config.toml
train_examples = 203450
encoder_norm = "layernorm"
encoder_moe_every = 1
encoder_patch_size = [8, 8]
decoder_activation = "gelu"
decoder_weight_standardization = false
decoder_blocks_per_level = 3
residual_init = "none"
optimizer = "muon"
adamw_lr_other_params = 0.0017
batch_size = 64
epochs = 2.0
Rows from block 10 of the encoder of a small image VQ-VAE, named by matrix and row number. Rows with one number within an expert belong to one neuron, the router's apart. Each number is 128 + 24 x the weight over its row's rms, rounded and kept within 0 to 255. All counts start at 0. Numbers have three digits each.
Before each expert's rows are labels from the 100 images, of 14976, where the router gives the expert most weight on average: "colour at peak" is the nearest of a few named colours to the mean colour under the peak. Only what is clearly more common there than usual is listed. The data: photos with spoken descriptions (Open Images, Localized Narratives). In brackets: how many of the 100.
# router: router (encoder.blocks.10.mlp.router.weight, 4x256, trained with AdamW), inputs 128-255
# up: expert up (encoder.blocks.10.mlp.up, 4x128x256), inputs 128-255
# down: expert down (encoder.blocks.10.mlp.down, 4x256x128, transposed), outputs 128-255

# expert 0
colour at peak: grey (82)
router.0:099117130141114166147115099159107102185132159133163130124154158097103119114135126132095121125127143177116104161167146120131122161136118098172095166114090117096171121163082163168136178148127125159120139140136150151141159115136147139109099158125156140090138135146170119154115128146074095122117091154090162144118104158101094154149098148125097075121146090082093125151123103092115118156131
up.0:165091159125126138127134139127112156111145145172115144129065134140118137149120133144113177161159142128133148107200122090127137128111108161093136106135162094119103107103120110176172082099133169158163148117110122166084097126156107143103129154123118144110155178134121116135115149133115159128115151130160136184124100110123105132153108112145091068106137135133139101099158126169115120122125
down.0:117143120138076102164182145144130098141134193138124146086101090083143121111143119129142133105123138140183143102113115145105139083138133128148161141121102159144104127103112092104123128099113089104112150130140141066099140088131099146132107176120094084093121110125119150148149123122150132137131152108092126134104109119127128128122160104124115175129147175143130069079116139086146197145115
up.1:164162139098098093122129120130108090137121162132112151128095083120134160164107140093146116151141113096134107137133093147122113130095098134099127107108105163138190150097100154124158159135143151127128144110138122139156095112145136145134128137130095106165137139104110174147141171158157155125150103125127119128128109103128154108094115138125121089110111126132108111164123141084085101136144
down.1:131142098096108095115131125155118140166145101102138156168107118106176094113073126147101137151110141178123144092111137103090150085115142152153110120167106149087161096114087079140129075076130144108150134163140178060148163118167103172123117146133139085108085112130098126135140127116134141126140116121121126124120092116142133124128124101131127126085142140154115127114152150137157164105165
up.2:114108130112082112112151116136124120151128147133110137132131120135146186099143134106133120126160119131136154134074124139163076151114109153103116155118143111127162144136087127121121128102115117148148096172119130143155121117145095106139103172136122093137112130131113087135156110161179110138109127146101163119169137129093129099147080141111142155162095127123101103187141146130070126152137
down.2:090127142113149134113144127141104139127156145157137110177138143071090106136048132130139150106132115149092157149158128137121114117093136126137133113112177121113121121137163131116161090060161118136157108125110129098052179136106133134116119119116148160120122095150161142153123110145100129128156141163138130139144122143131140140094124105128145138111083087171084149090096130103210100113160
up.3:134116124126091140137119118093095208112130056102115135065122155133135132097160122141143135118141117123108110131152129219159125124110126122134102089145126107092098129115139143117148117117116157113112137104145120089106169140142104102111147169151091193149172118156104128115116127120094161125146120135106126139152097119074128152142130114127130180154153099080129119152088130160114141144131
down.3:132113110161126119115162152135137133192130157148143102162143146175182137098130119131107140107087170137147139133089106112063146128110133128105126134153105134085141147108100138144133125117117105134135122095163125096112128115077134143100137126123126137094097141167135109118129178128135115099108128095079104130129107123122114106112165150088145112138138101150141120129135144141151150111120
up.4:142133059140121155110149098106087114157110099123144123159153132089133122115162099105115151099139104142091146150163150121167124140141153117090112139168091132121086112143155115123123100103112143113115189139139182143115111148163128133145163085119188116189093120092139140115130117100119132136131151125116133120171106123156158162093125125137125122122144131078140175133124127123096131182131
down.4:130160142153119135143113111124160136156132172150100160150112187107107111109097138175129120136180134111130110157173147104052131148113164129133113135133115121078182113126158110175202085167070182108167124112112133152102149093058148132126089124122115105133086109118147127147096088157128121086111127127108148115113127133151116123130155126133121128173104149124115184094113096150166148116127
up.5:149125121107139074149129164151120133098148164089128106139134078150136098174131127127128101127113128118143149073091106134138087113113127108118131138128177150135136118113105106119183105179126092122155130109144155118152145118167159106141127135118165115175099117096139121135153159116184154108109099136149119091107091128145142172149105076140118126149124165137100116167110116126170146122078
down.5:098135119097130144117150137106109129110143124090119099169104069212176095158181131082089153125117090146134153146096147117209116101121137144136140134141124116127106116128152114067070102148096174097095127160095131132171099149119097108105124156132122107116093129132120167144134132137124165117119122158095121100152135121164107111137127096117099077120113121156146173119137132147141096126174
up.6:103117148146115134141115123126129100142106189143140119152116115115187132134102138112141092113069137106180123119108141132092094131142170124101129142124114152116121124198098116086095113090149092154132109136123107104135141148129118154128117138142124151140173098120153137099122135105128120057131115096139156145116139156098124091111155120146155094150116139148116141126132130160079110124159
down.6:119101120133132103118112114145174120134098112113108117112123153116120144153154122138131130123144128144130138151065110100111128136098162137130122110127095119126158148152014111135136136158099085129116134131146095168176123184081146092151157114105146090146131149118114089129121120115154095125153162112093128084167150110114116153133150127152128185059093117103085077158102112127121102152114
up.7:153107087125141095104121133112117116062092117107118126087108085162151116119105119135168135118111167118182136101144146132140147143144134114143130129142106123118126192145165066107122114177111110163155137122127134144136153125088122128106107129140152120099116129128096123163143105108164133140139169188111130147128129153126137096138142110123198086157141116088101148113127119120101122100108
down.7:124136157128173132123109122126135095148144143134133121109135092115142148157170155153147153112168145115108140120129125130058124109147146131120157095132123124183071127144072143107104107110131136109142115123127111143132141152169157116095120127134129107130143119104105128137140154112124089122130125145115127119139154080121126104125130106145104195140141175082125193133133105185109101170121
up.8:113145207123150110121132146136117094119128135143138106134133096155124140117068153108090082127107127120148143138116136145111124151143120121126153169133113141155152133157061145135152154099175101137131119139132140168106112116126124137155111103137090137048186143139126116123116106180126117134128127156135131133130112137106138139145123126120145154088105158108108124090139162100049137126123
down.8:173126123139122116144119144134138133160104141125139124107148117082146147130088131124148142148128126098184140102102099178120123108126171130123133111120110180156088142138136116115130099102139143151137127088130113135148101111116121136143129141130098132093135131158088109113101115213166164092115103130126124098139130157145165143141152138129148087158150115119158176137146142155159126139167
up.9:112106140132122159126128084160127149162113124155137131162132136081121101057122126127127119158133119096116130106114126108156115118122113127112136127097124133119145121144143095124096083159113118137132147137108090152099108173154192107099122100131108144163172134171116159134098132152138160103099138128087118127152138116175124156111146146119130096125154091183097190154178120084115108119120
down.9:150125107136126144103106116110128112198107130107146112127137153199130111154112130133116102120035145138139117115088159128109123148127118121111108123112142131129135135165025138164135181104158125106117111093133141157136156123090164165130131159112153161111140133110149153119107124110092138124145123111141131134104133178088106144115134137104123101057138122154114089157125153160190128120116
up.10:096108082109114145175134114120128114111125133148126123122126119146151156140093148130086100133164158118226161120125164146064102134192144142115121097126134107093133121123100124122078161113145122093128116144099125157123149144128090103144137121138126127162174137126110140153131127152128138139158139161119124137121093125149179141118112116104115148152135149091083141110111125160114152142147
down.10:121129082111126145127158150126091179126115178164109119075151124078089151096148137127112140134162112132103145160111122142147137140103119127128131149136135112132105149159161108122146129139071098135164112121123141051093087118172144129160143086104131114130134093145108152133110138087126150116131127130093140108106110086155158145130135122133105140124124104150110146136127170103105110137134
up.11:124133147144144132120121135120200090140121094124152109106178098119113127129157136102146112122108154080147116131077136128141105129116128123126130145115098129125129135115115128094121181181128072143153081114141089083146154140119164124157105133116130162081159123178124098144140120101091077132170138160133166133110127114122123129142128083114131138148104132108090132153137096117135140116094
down.11:141109126152078113130075117154112102137083162120114137157126121098104131138137109136082124101115142100083103101149135138146152115139128128080097143107177097169185112152113150160093130059094150137162145120135119138152117111124192105144141089129137117145151161101103159129120146132211115135109121097136146093129139110098089150113141132127136126134138164121139151174139114151106139172120
up.12:092115140136148115127159140122151087160135108128142122170115137100126109124195126133156138133093118134132117133135130121164119148143124129173123146111106132158143079142127123138110168104109129185082129180122140115152115169129188130171159105119140124130135124120082138115103133108113125089146145149125120090146156148090173146117153167127134165107106129108074115118083098104084130146120
down.12:157134124129114156110152134123135125179134130167123107124146126113095170117149149135130102128124138142105109138127176122107132126140123114112095074162112082141083162195133151164143172141102131157126135096119135255158146105133141130136126115114180145114114128106144101132136164156139105140137111097118119122119143119119109116135106163122129082133118121110144178152115137176135157109111
up.13:141146115117134130115128128131178111174124127123115141101128121118173158136139105147139161148126146127152142092126112098090125131121111106114139110144079164129159121119111125106083124162134152116147139141114171196126129118169124146200152121091119138096095114142130148096120122158131166100109139085142113128142103132126142104106119133099149176115127147165111131109089065138088119111073
down.13:136121150129153147099096113152148111098141134129122117129152138147124155131048121133115112134181106131110115126126144124112143181166114136122112107138135092179110065144138165127098129019124130109130149123136132141158133122162142119112128116131163132137160150152127070146158156132106104170174123150110120153151153122111146116147110123115161109060142098125172159123117094103150118142113
up.14:119155152085087129132164102097097132169118167096123139131121101155128099121098118109159149123108128155110161097126154140087124141130099136137122179122133143147093106191125152125139116152066146069130138107092146098129134143142118129119115125145127139125127133104139155175121122113103164139122152149131127149141124140150118103094109132130167141177127143140125080124105127142124124106129
down.14:128124102154169132111195165137109126106119081146148064160101107158107142158146159134137123149166119092110129130112100118148135147097126114145142128121110117126135187096156121165161069106172136122108099135156138094124112138103109110123182130126135119101107104147137084112120100106121116130102154154142151119092166155159127155129110130123133188087122062147099167124146152098132120108095
up.15:106147067133098140122111159106120139142120103118116171135125123147075157105130142107109102111146143138143119107159176135101114072140172113136144165118097123169115133080101139132117150129085168153134183137130094130108150106132113119157098163149200122135128167102120146135176099099115121144165098156106153070136115131130142143113102114115109105100124139145095117106136136132097100157162
down.15:103125082081158112107153141123144125066126140145133109122135113146107161111134123159122134145115117113117143132122127058137120119110140132118126120115133125077111165132194131128104091184142122130129128127119115150129151143126142111135135107124153142150130126157137176107127132143123158116138076151106135098149111122138100131130148061120145102118110079182086093132138116141045088126100

# expert 1
colour at peak: white (66)
router.1:136130132143125108124112149135084148120160127107083096140143109158133139128132135148114114095139072116126146161082113160127140105120159104138140146148113071128106079119156166094114116119133111151144152124108144098158142163146093098138125118143121120147132143066114126091146133128182119153123152138135121102132141126100078124134121115102103198134107121168162117176136151164154114122132
up.0:142126118124143129151133127132108094124158164123139160096116114159153104097115096145159117122077149109128114116118115159152101132141173160137126153105099099127150134163086102148146169104084120136122119096142115140163133160148138130091145125125107160118151163122153101121157153105103113134125124147119134116147161164125148122112108170138112134155114175093125104141118116094136147122094
down.0:140103163133098130125163159166143104050120142141138095105125154084099150105075131138118141160127165133184148165154133156118145090138116133148181079122149122152113144163141091138092116129133133114110130107138109147173134164104130104106101130145123101143122176097115086132116145134132113155116153117084151118128117117141142113147125116127143145099124152142132179131115130116101159127115
up.1:145090141129143117090096085116099130155123159095122135166169162099103137126085113112112125124104099122101122138110130165135100143153111134123154126092171145129051119128121176139080135082116140095159165142151118100060134122128114104110124129119165139125160139124085099119148135153107119139167134112139131120133129096098130138125121125098109171097161128122151090172108139175142096111125
down.1:134120084142190106130133146127164130146119112115137167113119157155108139121111134133088128100107137133128107144102121137123148171137139121140100174150103084082149132119075111156157167107140094150131159052161112133127136130085110107154136171116170133102097142074166121098122105071161119133112110129169114103121135162106095124134119109091122126112130141132146143118118132162125175136127
up.2:122139144120114097208125125159116120173152180155139127110149139149117102108149139095165142127105161110116094102119124089132117090110136154099108084121121117180155111147087103090153129101116120095081117114146129163063128107143102125128144132103083153153109138147134114162115108158104115144111128104132134124129178100108130141144147106125128135174106127089115114122173130126153134127130
down.2:112112117142120155143125108140155124070143095119138117091129077096089114108148154121159126162117146092101110123154107150084116160161131124136158126138133143122117173105140127144139116159135079141105153094142107155101105172131137115137186129130123119141154143136146078127120126116124128115142145143131143144150136104137112158136118127160149098178129141132089130135138113094092119134122
up.3:113145169141149120099113189097161152119127143107119127113121156127132126124135100148110134149115137157143097121119112139118095155059142153142126136163155106115176099128119104145150144164102068147124137088101168120140126124132124144136135122095149100122130170127122170092137112140125122130129125140155129113112123139088115125144137145096121118155119110108179114131119093152099151122106
down.3:115126120146134151134136127149136124169128142110142149119161163159105121127059148163125101141117148119103116131146181132107158122141146100165108175129110124078084131137119150136147140106111136137167116180133108188065135111117126104119144123139158121121162126098114129137093120161080136151147134126134135088096120177095097125137106126137103112120113115156106108170122130164171152131112
up.4:094124111139104172161120112176123140143120115116116150131155156138140080112141143084117113146082155099150151172133163126178100073124098098141157112111121143127146150078120106142100133150116116087100128181138097114140122165117136122113131157143156116141152140142128089143101115092138131109116117116136114142145084094123127129149094087135135145102123110109117134122135081135129132112131
down.4:136120138108109124110109183162091129120146155114153099173116074060133147141132117129109095131107141125106109159103100162153129140144118141109158102139095123130118100179136146116128092051181172150109159119109135111132079095125126152106104125126092128097206098156180167120127173164154142162126120130122105136117111146105097119129155123090141135165146133130139190117096128109138077101141
up.5:125127080139119111133137103173135111074123117165127152166124137136119160160175132125147134161129090119097147138132142112104151118137138119117126140102104145056124160092083105159125118169124082155125104123128182155152094129174140117124142108140146121145129136131117131115142115116101128120107100141212109128184105118170141129146134144185153204131104144154150133128118111129089138133114
down.5:123123147100092142140111109133127148127133132107093116159138114139152170117137110194136103071091109131101120138100107075129142129152117150117122171122131071109126091132130147150151166106132170132126132109123157120168182129116159140173106082133142134168142120122187138107121141127149104157146124103138117143127108111117110088130151145135124112162099143133174121154102109164125123097167
up.6:121147171103149170146093083123166106147124060120127122140130122172076115100144158140108102146119112160146117122126142105141123138132132115146174075121137120142125101063171145131122120123124132143105165087131148122142125141132140132105139156134154151111151145123111121112156113108134112129143119156129146103135120136156124178100121086129105187133094122149096062124147107162145122103116
down.6:144147126129110143137102128118122160155101098114132154113117148124116115113136131120112134113118113125154149111122163142085143127141133124138100113132129151173132106058118145138158146111153127082113111097140149148142108126148129163151115122124103112106142159152065177128102137117143106131109138122116140138141140119085117119105137111134146097160163123168131142083158133166100168154153
up.7:105103118126115122098094165104114152117133064105126123130149115154102177119137131108124139127109128157122126174112120150130118157095141139140107196130146146159077150140156123100120148196106047139173111102119091125166143175136119139089124099116186109114124091163117134123180120087106115148170110102127128125126109144122095107129091099122113162125115124123120129109116113106142068133155
down.7:113121130141156149126128132102132149110148115137123134078141144194100099175124142120116113148066142129085123148126109143144121140096124128131143118146117108139122132144104150067146118140125124160133129128114122132125127180123105085119134110140120132091156138105154102111127140124165148125142137123203119148132136196119116157131096120131135169122124119138063052124158148139182116107128
up.8:142087154143125129146150128167103082115096135122154110138118116114117067121093125067101156130113113104126149127117125158080101141141116100100140096113123138169118122192098083121091138130143164105151112146150145133155086113108143144129142123146126109153152108124094060143117134137149124127137142091150140176122121119127109132154157115105166112114182110132141144133158130131113141137151
down.8:121145138140144119097144121126114118126136125138137124160094114166105145114155160149134116131145131119151136085103135099101147171128136144156134100125112128098164133148093169114150190128115156135073130170119116204081105124140138148145151177140111152131142128146167098154141121146066106091120134156122141138144136154160177135152140112116107068122150106128114185139118132136112136109127
up.9:107144121137142136115156124096140100148140113145153108159131181128063108123066131134108143122144171157184119125131130114141138125103125121116132106139140101147129105141145122112150107099087183140121114120109168061138123127129112130124124146151119099137082145078168124131112089093091122092098124168146120157098172125088125141126130121116109097132125149153082157102111154167126140143105
down.9:108148127136122127102126124117127092097085159131131134048176076094147161120103123128161105129133119127129125130135132099124093151111136137144151110160119153092152151160077122109110126154088125158145131118141132152153129152169117130169124121125142114097127129131118126122162158178171122153150152164124097163110118121117131098162113148153112108086159119094101073091140141067138155147129
up.10:137110124188161120092100156137141136140150101079138143137112148150104110116135167092096113117132140110092125110130110137123110170136168110131097135131147130124148088057133109140145184117100178130158146213105132141128132142113137140127142127113165142141111143112111124140132142146133121145123124125134119144126095155105101133124132122103108118105114153088184087097101155171125114127149
down.10:126133078153128106137137158117136160118135168128099131094132126069091166078168137122135122138143130120217119150121072148119112103140126152124107147094137140126118139097127124122109105192117056093125119105172137130141116108122110113136141146156133062146102111134105137139131110085137164130127108127139134084106134149154130146129121148073137142129145113116148096110159131131081123154142
up.11:159150167134151117105100129089139107134121145124153163140092090113155097103125114120150091115123162149122100138122148058099116161136109113131119149119137132115132147104170139166117101170144120166136178206124095152122135152174146137125100101123124129069138147167116168122120126142155156130126121140114121156124131128104090123110133164166103095108135133141125134092121141119065106102137
down.11:147135113111158122110054113127175109120097142120140131098103158115102186142143117119147112112132102137163101147103129065109129153134121116100103082132105141131102150134116103155085115089155143117107151105123129131143148103116147125145130177110156104186074120182085142137109122083141099134137103140117117116125153114119156143139148118160122169099130109091140136134116123112105118146140
up.12:123194090128133092135073125090120158105124127137126167149080155108044134112144145105108137135136164170146140143125166090094132125145124104118085130138143134156086129145123142112095101176100187096144153174122101132112138140147081170087146122114140094146111133112116166109099123143124103119147136127125124094109156143139148109115113135146096108094136173155109116165118133148175144186147
down.12:153152148127105164108105140107087106142069146103111120077133087149106127144116139134130095121124108118130133106108148097119099099116128134109118093104152143166085094076160159130141099092122110112114162096145142111099141130104128136121135121113128133157114107129107107154139134123117148139134106142103144126114125147108144147107124149101126186109151128148157057142110177123124138147101
up.13:107115136099156190152166124104145093171125134098102150160134117156142107141114112149122141114126143112176127128095133121141132153152123154084101087127116144128111104092197118146103128152096120137082181163168100129090106115108132129132128155131116101133137140134079139140096146110142119140141111081166107122146147130121123109136148095126092137106116164100094187151136112097137124150151
down.13:149146120150143115146166121163112142137128186137099147151145162064134126099203110134113116142118141122132169114135153172141084132131129119135136143108145160172102111132058145115145096123130129125163126116128109164124123169173109110118149093131124135111109116158113177130126130182128129135113116123090124151113124175123134116126121101180147102169153122145126154126124122092123093146139
up.14:123140071158122095127089093152157126089102150125102129137109184059093123149130118154105127095150118114143135101162116103119118162146114162125105140138123133138137106102171067157148081149131111129119104121139146135153154116183123149149138116125145102131080131122124169098114149117175121168099108138153115132129105133145119099128121125102152124090129145106152180117140122172097094130130
down.14:156139123099109191096092145163097174118124102134147114159151121154110157149106132129131106108182142150149144121146129172114133125139117106151116063143142132182101118159109138154112105157125199106145095159071140097134120130135143128127111123149124112133130134158169128127093134165142125119129123137114145139104148103085140148100136155141119159169114098126147150172129130137146137151111
up.15:175111135114139104167140130136111117148139148144098144112160168194095163132143093172117129108164091124119122140129129138069110106148113149094130096135150142131141125125119094110108112113128116122122121134144121133130147101115172117167122127095119123151134128109094111100106098148197138155132102145153119110138125085134122119176115126114135149100118146154150166169105171127064132113116
down.15:134152142103103125097170130179143099171126128136129112132079114076072126104109138171117124113108115127100125175152119153151136123110126122151138108148135104127132106216140116114146137098126135147155135074148122064111175092097134127137101124128131146087171142104146127132159142129143123111144148113135143118121108145109112113142150101091095134082151133137145169151125151133148136099110

# expert 2
colour at peak: black (91)
router.2:143152113118156126120142118123150119091134130149125137143103155142132146135123092113134164175132106099129135087140115112120089097164100141091119104096149138151127160114166084104127112146145134157127109143120103125120088119126131145151151094109083115138116110159108172102136162099165135118109163144118112105091112102165183131135161122171156125092103158130154173050097112128103151169123
up.0:120115170120132162097116107113124124137136089135108107115118120209093180126132124111092143142130108113129112137161097145118128108133093134140169119124126092117112126102136148096162136101191133134115145066159163143144105118121121125158155164138137112119128130140125068093143140119183160117109154113113146131138110086121187140099168137159130136094132088144170093099140129183066160130130
down.0:122166099114166103139113131108171145126110132135133151140112116182076140118108098122120123100140168132130146128116109122115148152176129104133123167165104169166122113116102145152179155110125114109113146124120114114136146130111112147101099180134113178128174149146112106151130103112169144118141095128148107116128146151108101104141116105063139154107164150102088122099126114156095113123121
up.1:113111107169101150116074126117109142118144127088103125096128155143082091117164113169140113137141141122108147116109180079163084122088103134112098118141149103171130170161168136124164109109129055132153117146140122119111125163131189133138145128077111120134120122118128135134152122184151129106111137121144124114138129100140081145106147161136127152104097146118098115125144145086114156129074
down.1:122160109091154176137153129146114144142131140118108142145129104096142095155066133142124126153165113129134131104163114196128121093114132147108142165119177124136151111097130134147124082153152144135156137116126144109090168149126121099105107117145147149132117100113120206102121086134136132122146144155143110132142108116119147129115126128130107146136104091148110126114115168141108119126145
up.2:127120117123095132140137118090117148135123144114126095114166136143214067132107121144128153139139158124136143118114119159142143139164111137098164155124099123129129130126008134129111204146120106111104122084141128182161134167142099106124113134125112163142132106097148134125103143134141131137115141147153119147109141119115128109134104137118127144120124103152168136102125117078123096106167
down.2:127173131136170137136124161088122139055119145108115130077151111166119141106064115117155120137103112134144112128119099086089102126145148141100163151110134132114123166117054092108155148084155064103116150198145104202112098123104109143136146139110113120129124085105103123111127129116137136157121118156137134120145117129161131140144115131171124135106140124172120047143126144150114143148133
up.3:163152136122133088125113119123110144142140114134114091177139091139065128105176127143149114162103105129152119114150097101093106155099132144146146099129113116075088106083169169078115108091137150107116147140131133076112123128115107155123119162128093172058110120109164107110134144126132110123111087146187136134132107155131146141127134133125178146152129109154164120107130152124120112131145
down.3:149122155139139166133101141103159093104092111133154126125140100181091113143083135063125136127144141138088137129114153075149140150130146099127143178125122127142156102145111123148156122112085114136082130148116128120129125136126097127121110092127137114129141180146121124127108138099134122140107160119148149127140159150151092124133129151121088125134109140170097089160151136097103122148140
up.4:158122159147115108118158093114092121118119110140121121111122164120151093119165136100137104126100099135140144122140124120073135089130145124125132119114137126141096088096121130132072143118145114156120125147073123122180137139116136122114122110131133137130140123144108124122160121093163184112110089132145133094123115104147145117138128122142122213149137136144147147117082135125125086100117
down.4:117142104118095115132111117151129155163138149117133130127146127141135144121097142166138115082122143148164116131146136125057135124162129117127099134125116106120123133128114083171165108109158169078163123105165118135170164096144149150161141105135157107139122116139143098131148108115115121135126118122118143144114119106099122112099163160131151181110143124136172143107144139174125144125151
up.5:110087150147117101156124140126154115093136161127128134120113136131129126154113121124145146189101139100150103135120128093163113138110107143090141151120140120157160160134204099100132102086138100131134135146119082094144096118134146133110151127139116137130159122138138071144142126068088118100135162116115111129146142145150132105146165112139146126184094148129127131109132105050103147114071
down.5:115150136120173150101113135155117115184125109135093080170132125163068116198158136133086143143117114126093169149129152150123122092115122107129111086104151134145103101077121129091121098117144158104078137078134125200142119152127127131124109131094153116111099118132117129119094105105168126139112120139135125132134113147128134128097136078143112183160120116137169162122106114143161108117138
up.6:095141142160193146105105099111168123143099088105097130157110136092115110091170130122126115097119112136116126163149126149159123169130164142133145181112116097093133119146096103098118087129141051110121116111115155141154149110128114120139134116148152144102071152127098121120130132098105106168127176152158129150116147165141139133143129112110100145074136134146111144116145134149154140103146
down.6:135085153130153110105121117148124144146123132120139123126112117078177104123126141142115147163105134105098104140113111138166148138121161130127127121140086146148128183132185156132145146141133115137121110113089110119137142128122118138137162131133068077118145188125092080108077142142112146093110111112157119118116131137178107095104092107125113147130116129148094088145148155106123145138102
up.7:112157137148123082110140117115150152136147148096142130074116091112131149136139179141123105183160143148106114093073118147122105143103153109153094075117149117124092122144090114149081152146093124149145107127115128095143135133178114134105154137136125128128157141154150139141151135127135094099153117147109123125151133101135140145111140171105123075130128151112128145041153113181105144108153
down.7:114071128131132150102108106121123129114092098157125136138135167080131151075107135179113117120189117144149122132169119138126092135102130116146125096105134151053135126161187124151138108131164162175161138127145137076094099105157166159137124109098135161133113123199123113123104134128116105117133117140168129151110130141138187156102134146149140165129127106109104126180103144104105090122113
up.8:113146110165138147133148135125155142103113108120144177117141098095157137121132125136127124164128142158130117124151125172143091103101164093147131159175109167122143148143179123149142129159091109097135141143121114130153078119044113158108114122119133129141087105170121144085137135094101172097104150120153115127104128121085092103110118125129135113099142133127117110108136127115140148117093
down.8:137127129149116107110134137154133149098122082152090083163167112146182129110143118133117111108166145127131138147141120135165123117116065146122150142121077142139155158120159128131130107108136138151124131074136099084159079119104171119136115143127147100094119111111138107096130156119154139122149169120114095099128123131146134133130123103142138095128162141116225175129120107108144137119121
up.9:152120160145145096091153128123086151079147122096169132144104143164122159102130131172130138124125106146104093122107108168090177115137136113120112107158124075114086144129089160129135122092095122124144115136150118104105149160113168148135121096155098143105145121136124110085141148079124089082139131148140097098139088146136166117133136121141121119120160146118088135115129145160122114115103
down.9:134113120109093108092127112128157099192135136123129166117123170111096176144110113137174161151109138116150121112110124133122189140140128151092110179174134097099154094077092143123083161117123117169128121175140146143104174121148111117142122132130131122127141129120122120165156131110124153141139126104122132131135124128111108087138151106106112122119163145115125116126172099127102123128149
up.10:160156176116150118124097094125140117074124119121142170146130115093190122125122120161128123162181129148097126108107160093081113127119121120122090108129095130091118145135088123118114096122178152166094137158153123160142103123149153122114161104139130119135102109130127113134144153127149120150125161142111124111124102077133159141082129099130125086066127116111170165124143124135068150103157
down.10:142099085149126122119146115124125131120108126147173122156128116086175146158084145140151147099133118129151142139108143094111145101132147141125118126123130144089137110177098104173109075169106116123119116163160149044151117105148137152158132108140136102126097103171095130109149142115155132126129117129096124108160133086154137126099124098129100093142123121118122126082144134099126173116127
up.11:113152103130134074134149102132140139102136113121120118143149152119100109086109117078101124114212121147112136120159128101127154105159128153091115155083120112106101116164090144142100105142112132134129188153121122126112124085089139150160135127144115132139150113158106087167113117143130102111121124138130125126158115110158143130143113114111092145127113147114130163093148143161123128122137
down.11:137115086113134090137130132131171139163115119137174146151115137161158136126135144162172148092107160148110128142117112095154153121098135127124101121159109133096170059089193122147132046097107151133166109134132085130077133115123133120146107152133129119108073134097161146147097129139115159119131142078143120108122111148108097133116148140151138135172132131121146124119134114142179138140124
up.12:134114083103155117114119119148088121162153064153119124115097120099049109151117125105141171153127157160146147158186137082153110110121102119108085126151155130144159106148146145142120177161124172135135134140074116155106119142168170131129112157114131132152121172120124148161097127139106132100117123107092156149125142110179123158106112134142103046115141161142088146151134116140091134140095
down.12:121127150147150153144129148085141114132138151109142128078142110230116058153157118119134106139127152137137139117120154118159095144125122119121128124136165142132111125132110078118135150160141089079137103170127081131113115171131112130137132106130111141121133109117119132120093117106121146122116125122135128136134143158122127146098141156117129133122137144142111047134130146131088140112138
up.13:159118133101119126125115120112137101064117084166160112118121100138123155179128131105138135118155146143135145117126150193110093134148149113111113112143155148196143111135126117126149156125165157136155121124144097147163126165120128136083124113160128154145115113127104169121119152121114114095139089131107129134113128098134126110162096139151103180113121127150118119161154135169089118166124
down.13:125139146168102129135148107139105124177152188097124143134146101111138121096106139131109096139127149150116116120135182148142135093151130127150121107188105097166109093082165124156102095140159138078158137129134099096128136113164106133144160055135112122128142168132117135124123123069138141140128114115112156103122132127144147131100151157132123125183120165141163104076132143081079147121144
up.14:162130142185131081143116126100120143083140129157112131131133090041114114156159108094133119186142121135106133147110124088119135145093110122152133111125109107141152132134225132126099125182120135150156175164134135098135124129109134143113124075126151114153129174124120122127165143133129146104111116111130131116127148132083142141135129160075162102138111123101110199093137134138085106139128
down.14:138116133142132171137159127173109134147108117144145137148112137106113107103160163123139131127131134128120123071139083148118122108139131142138130074083133116121111126159178138146146074124114150132115133125141163148115101108123166121135148140134124148153146163164122131150123127166109099105093150159107151130150117137121156157169139150140148120161128135154110131136112140127126124163114
up.15:128120117141157136131128132141134153115103162139144103132146149128106088122131127131113146159146130151129079098144152094094152130141135105154141120107113107137122131169107123126122127139142144103085100126154142059174129120170156146119130090083102158133120142128123107118114115141137103098149115114190143119127138100156102100080106133137085156157071096159128113174150109127138154105152
down.15:140152099096114123143123125165099166088113139134099130141134128113070126085145113143150126138112109148118110153099139160155136174115112109170133137174132122141168129121094172115141146126124144146070142164117135120095147158174123106168108136113137158141103142132113131116152144112165132089144132093169126154116123152144126170117122149110078127096144147167124199127152105097158153131103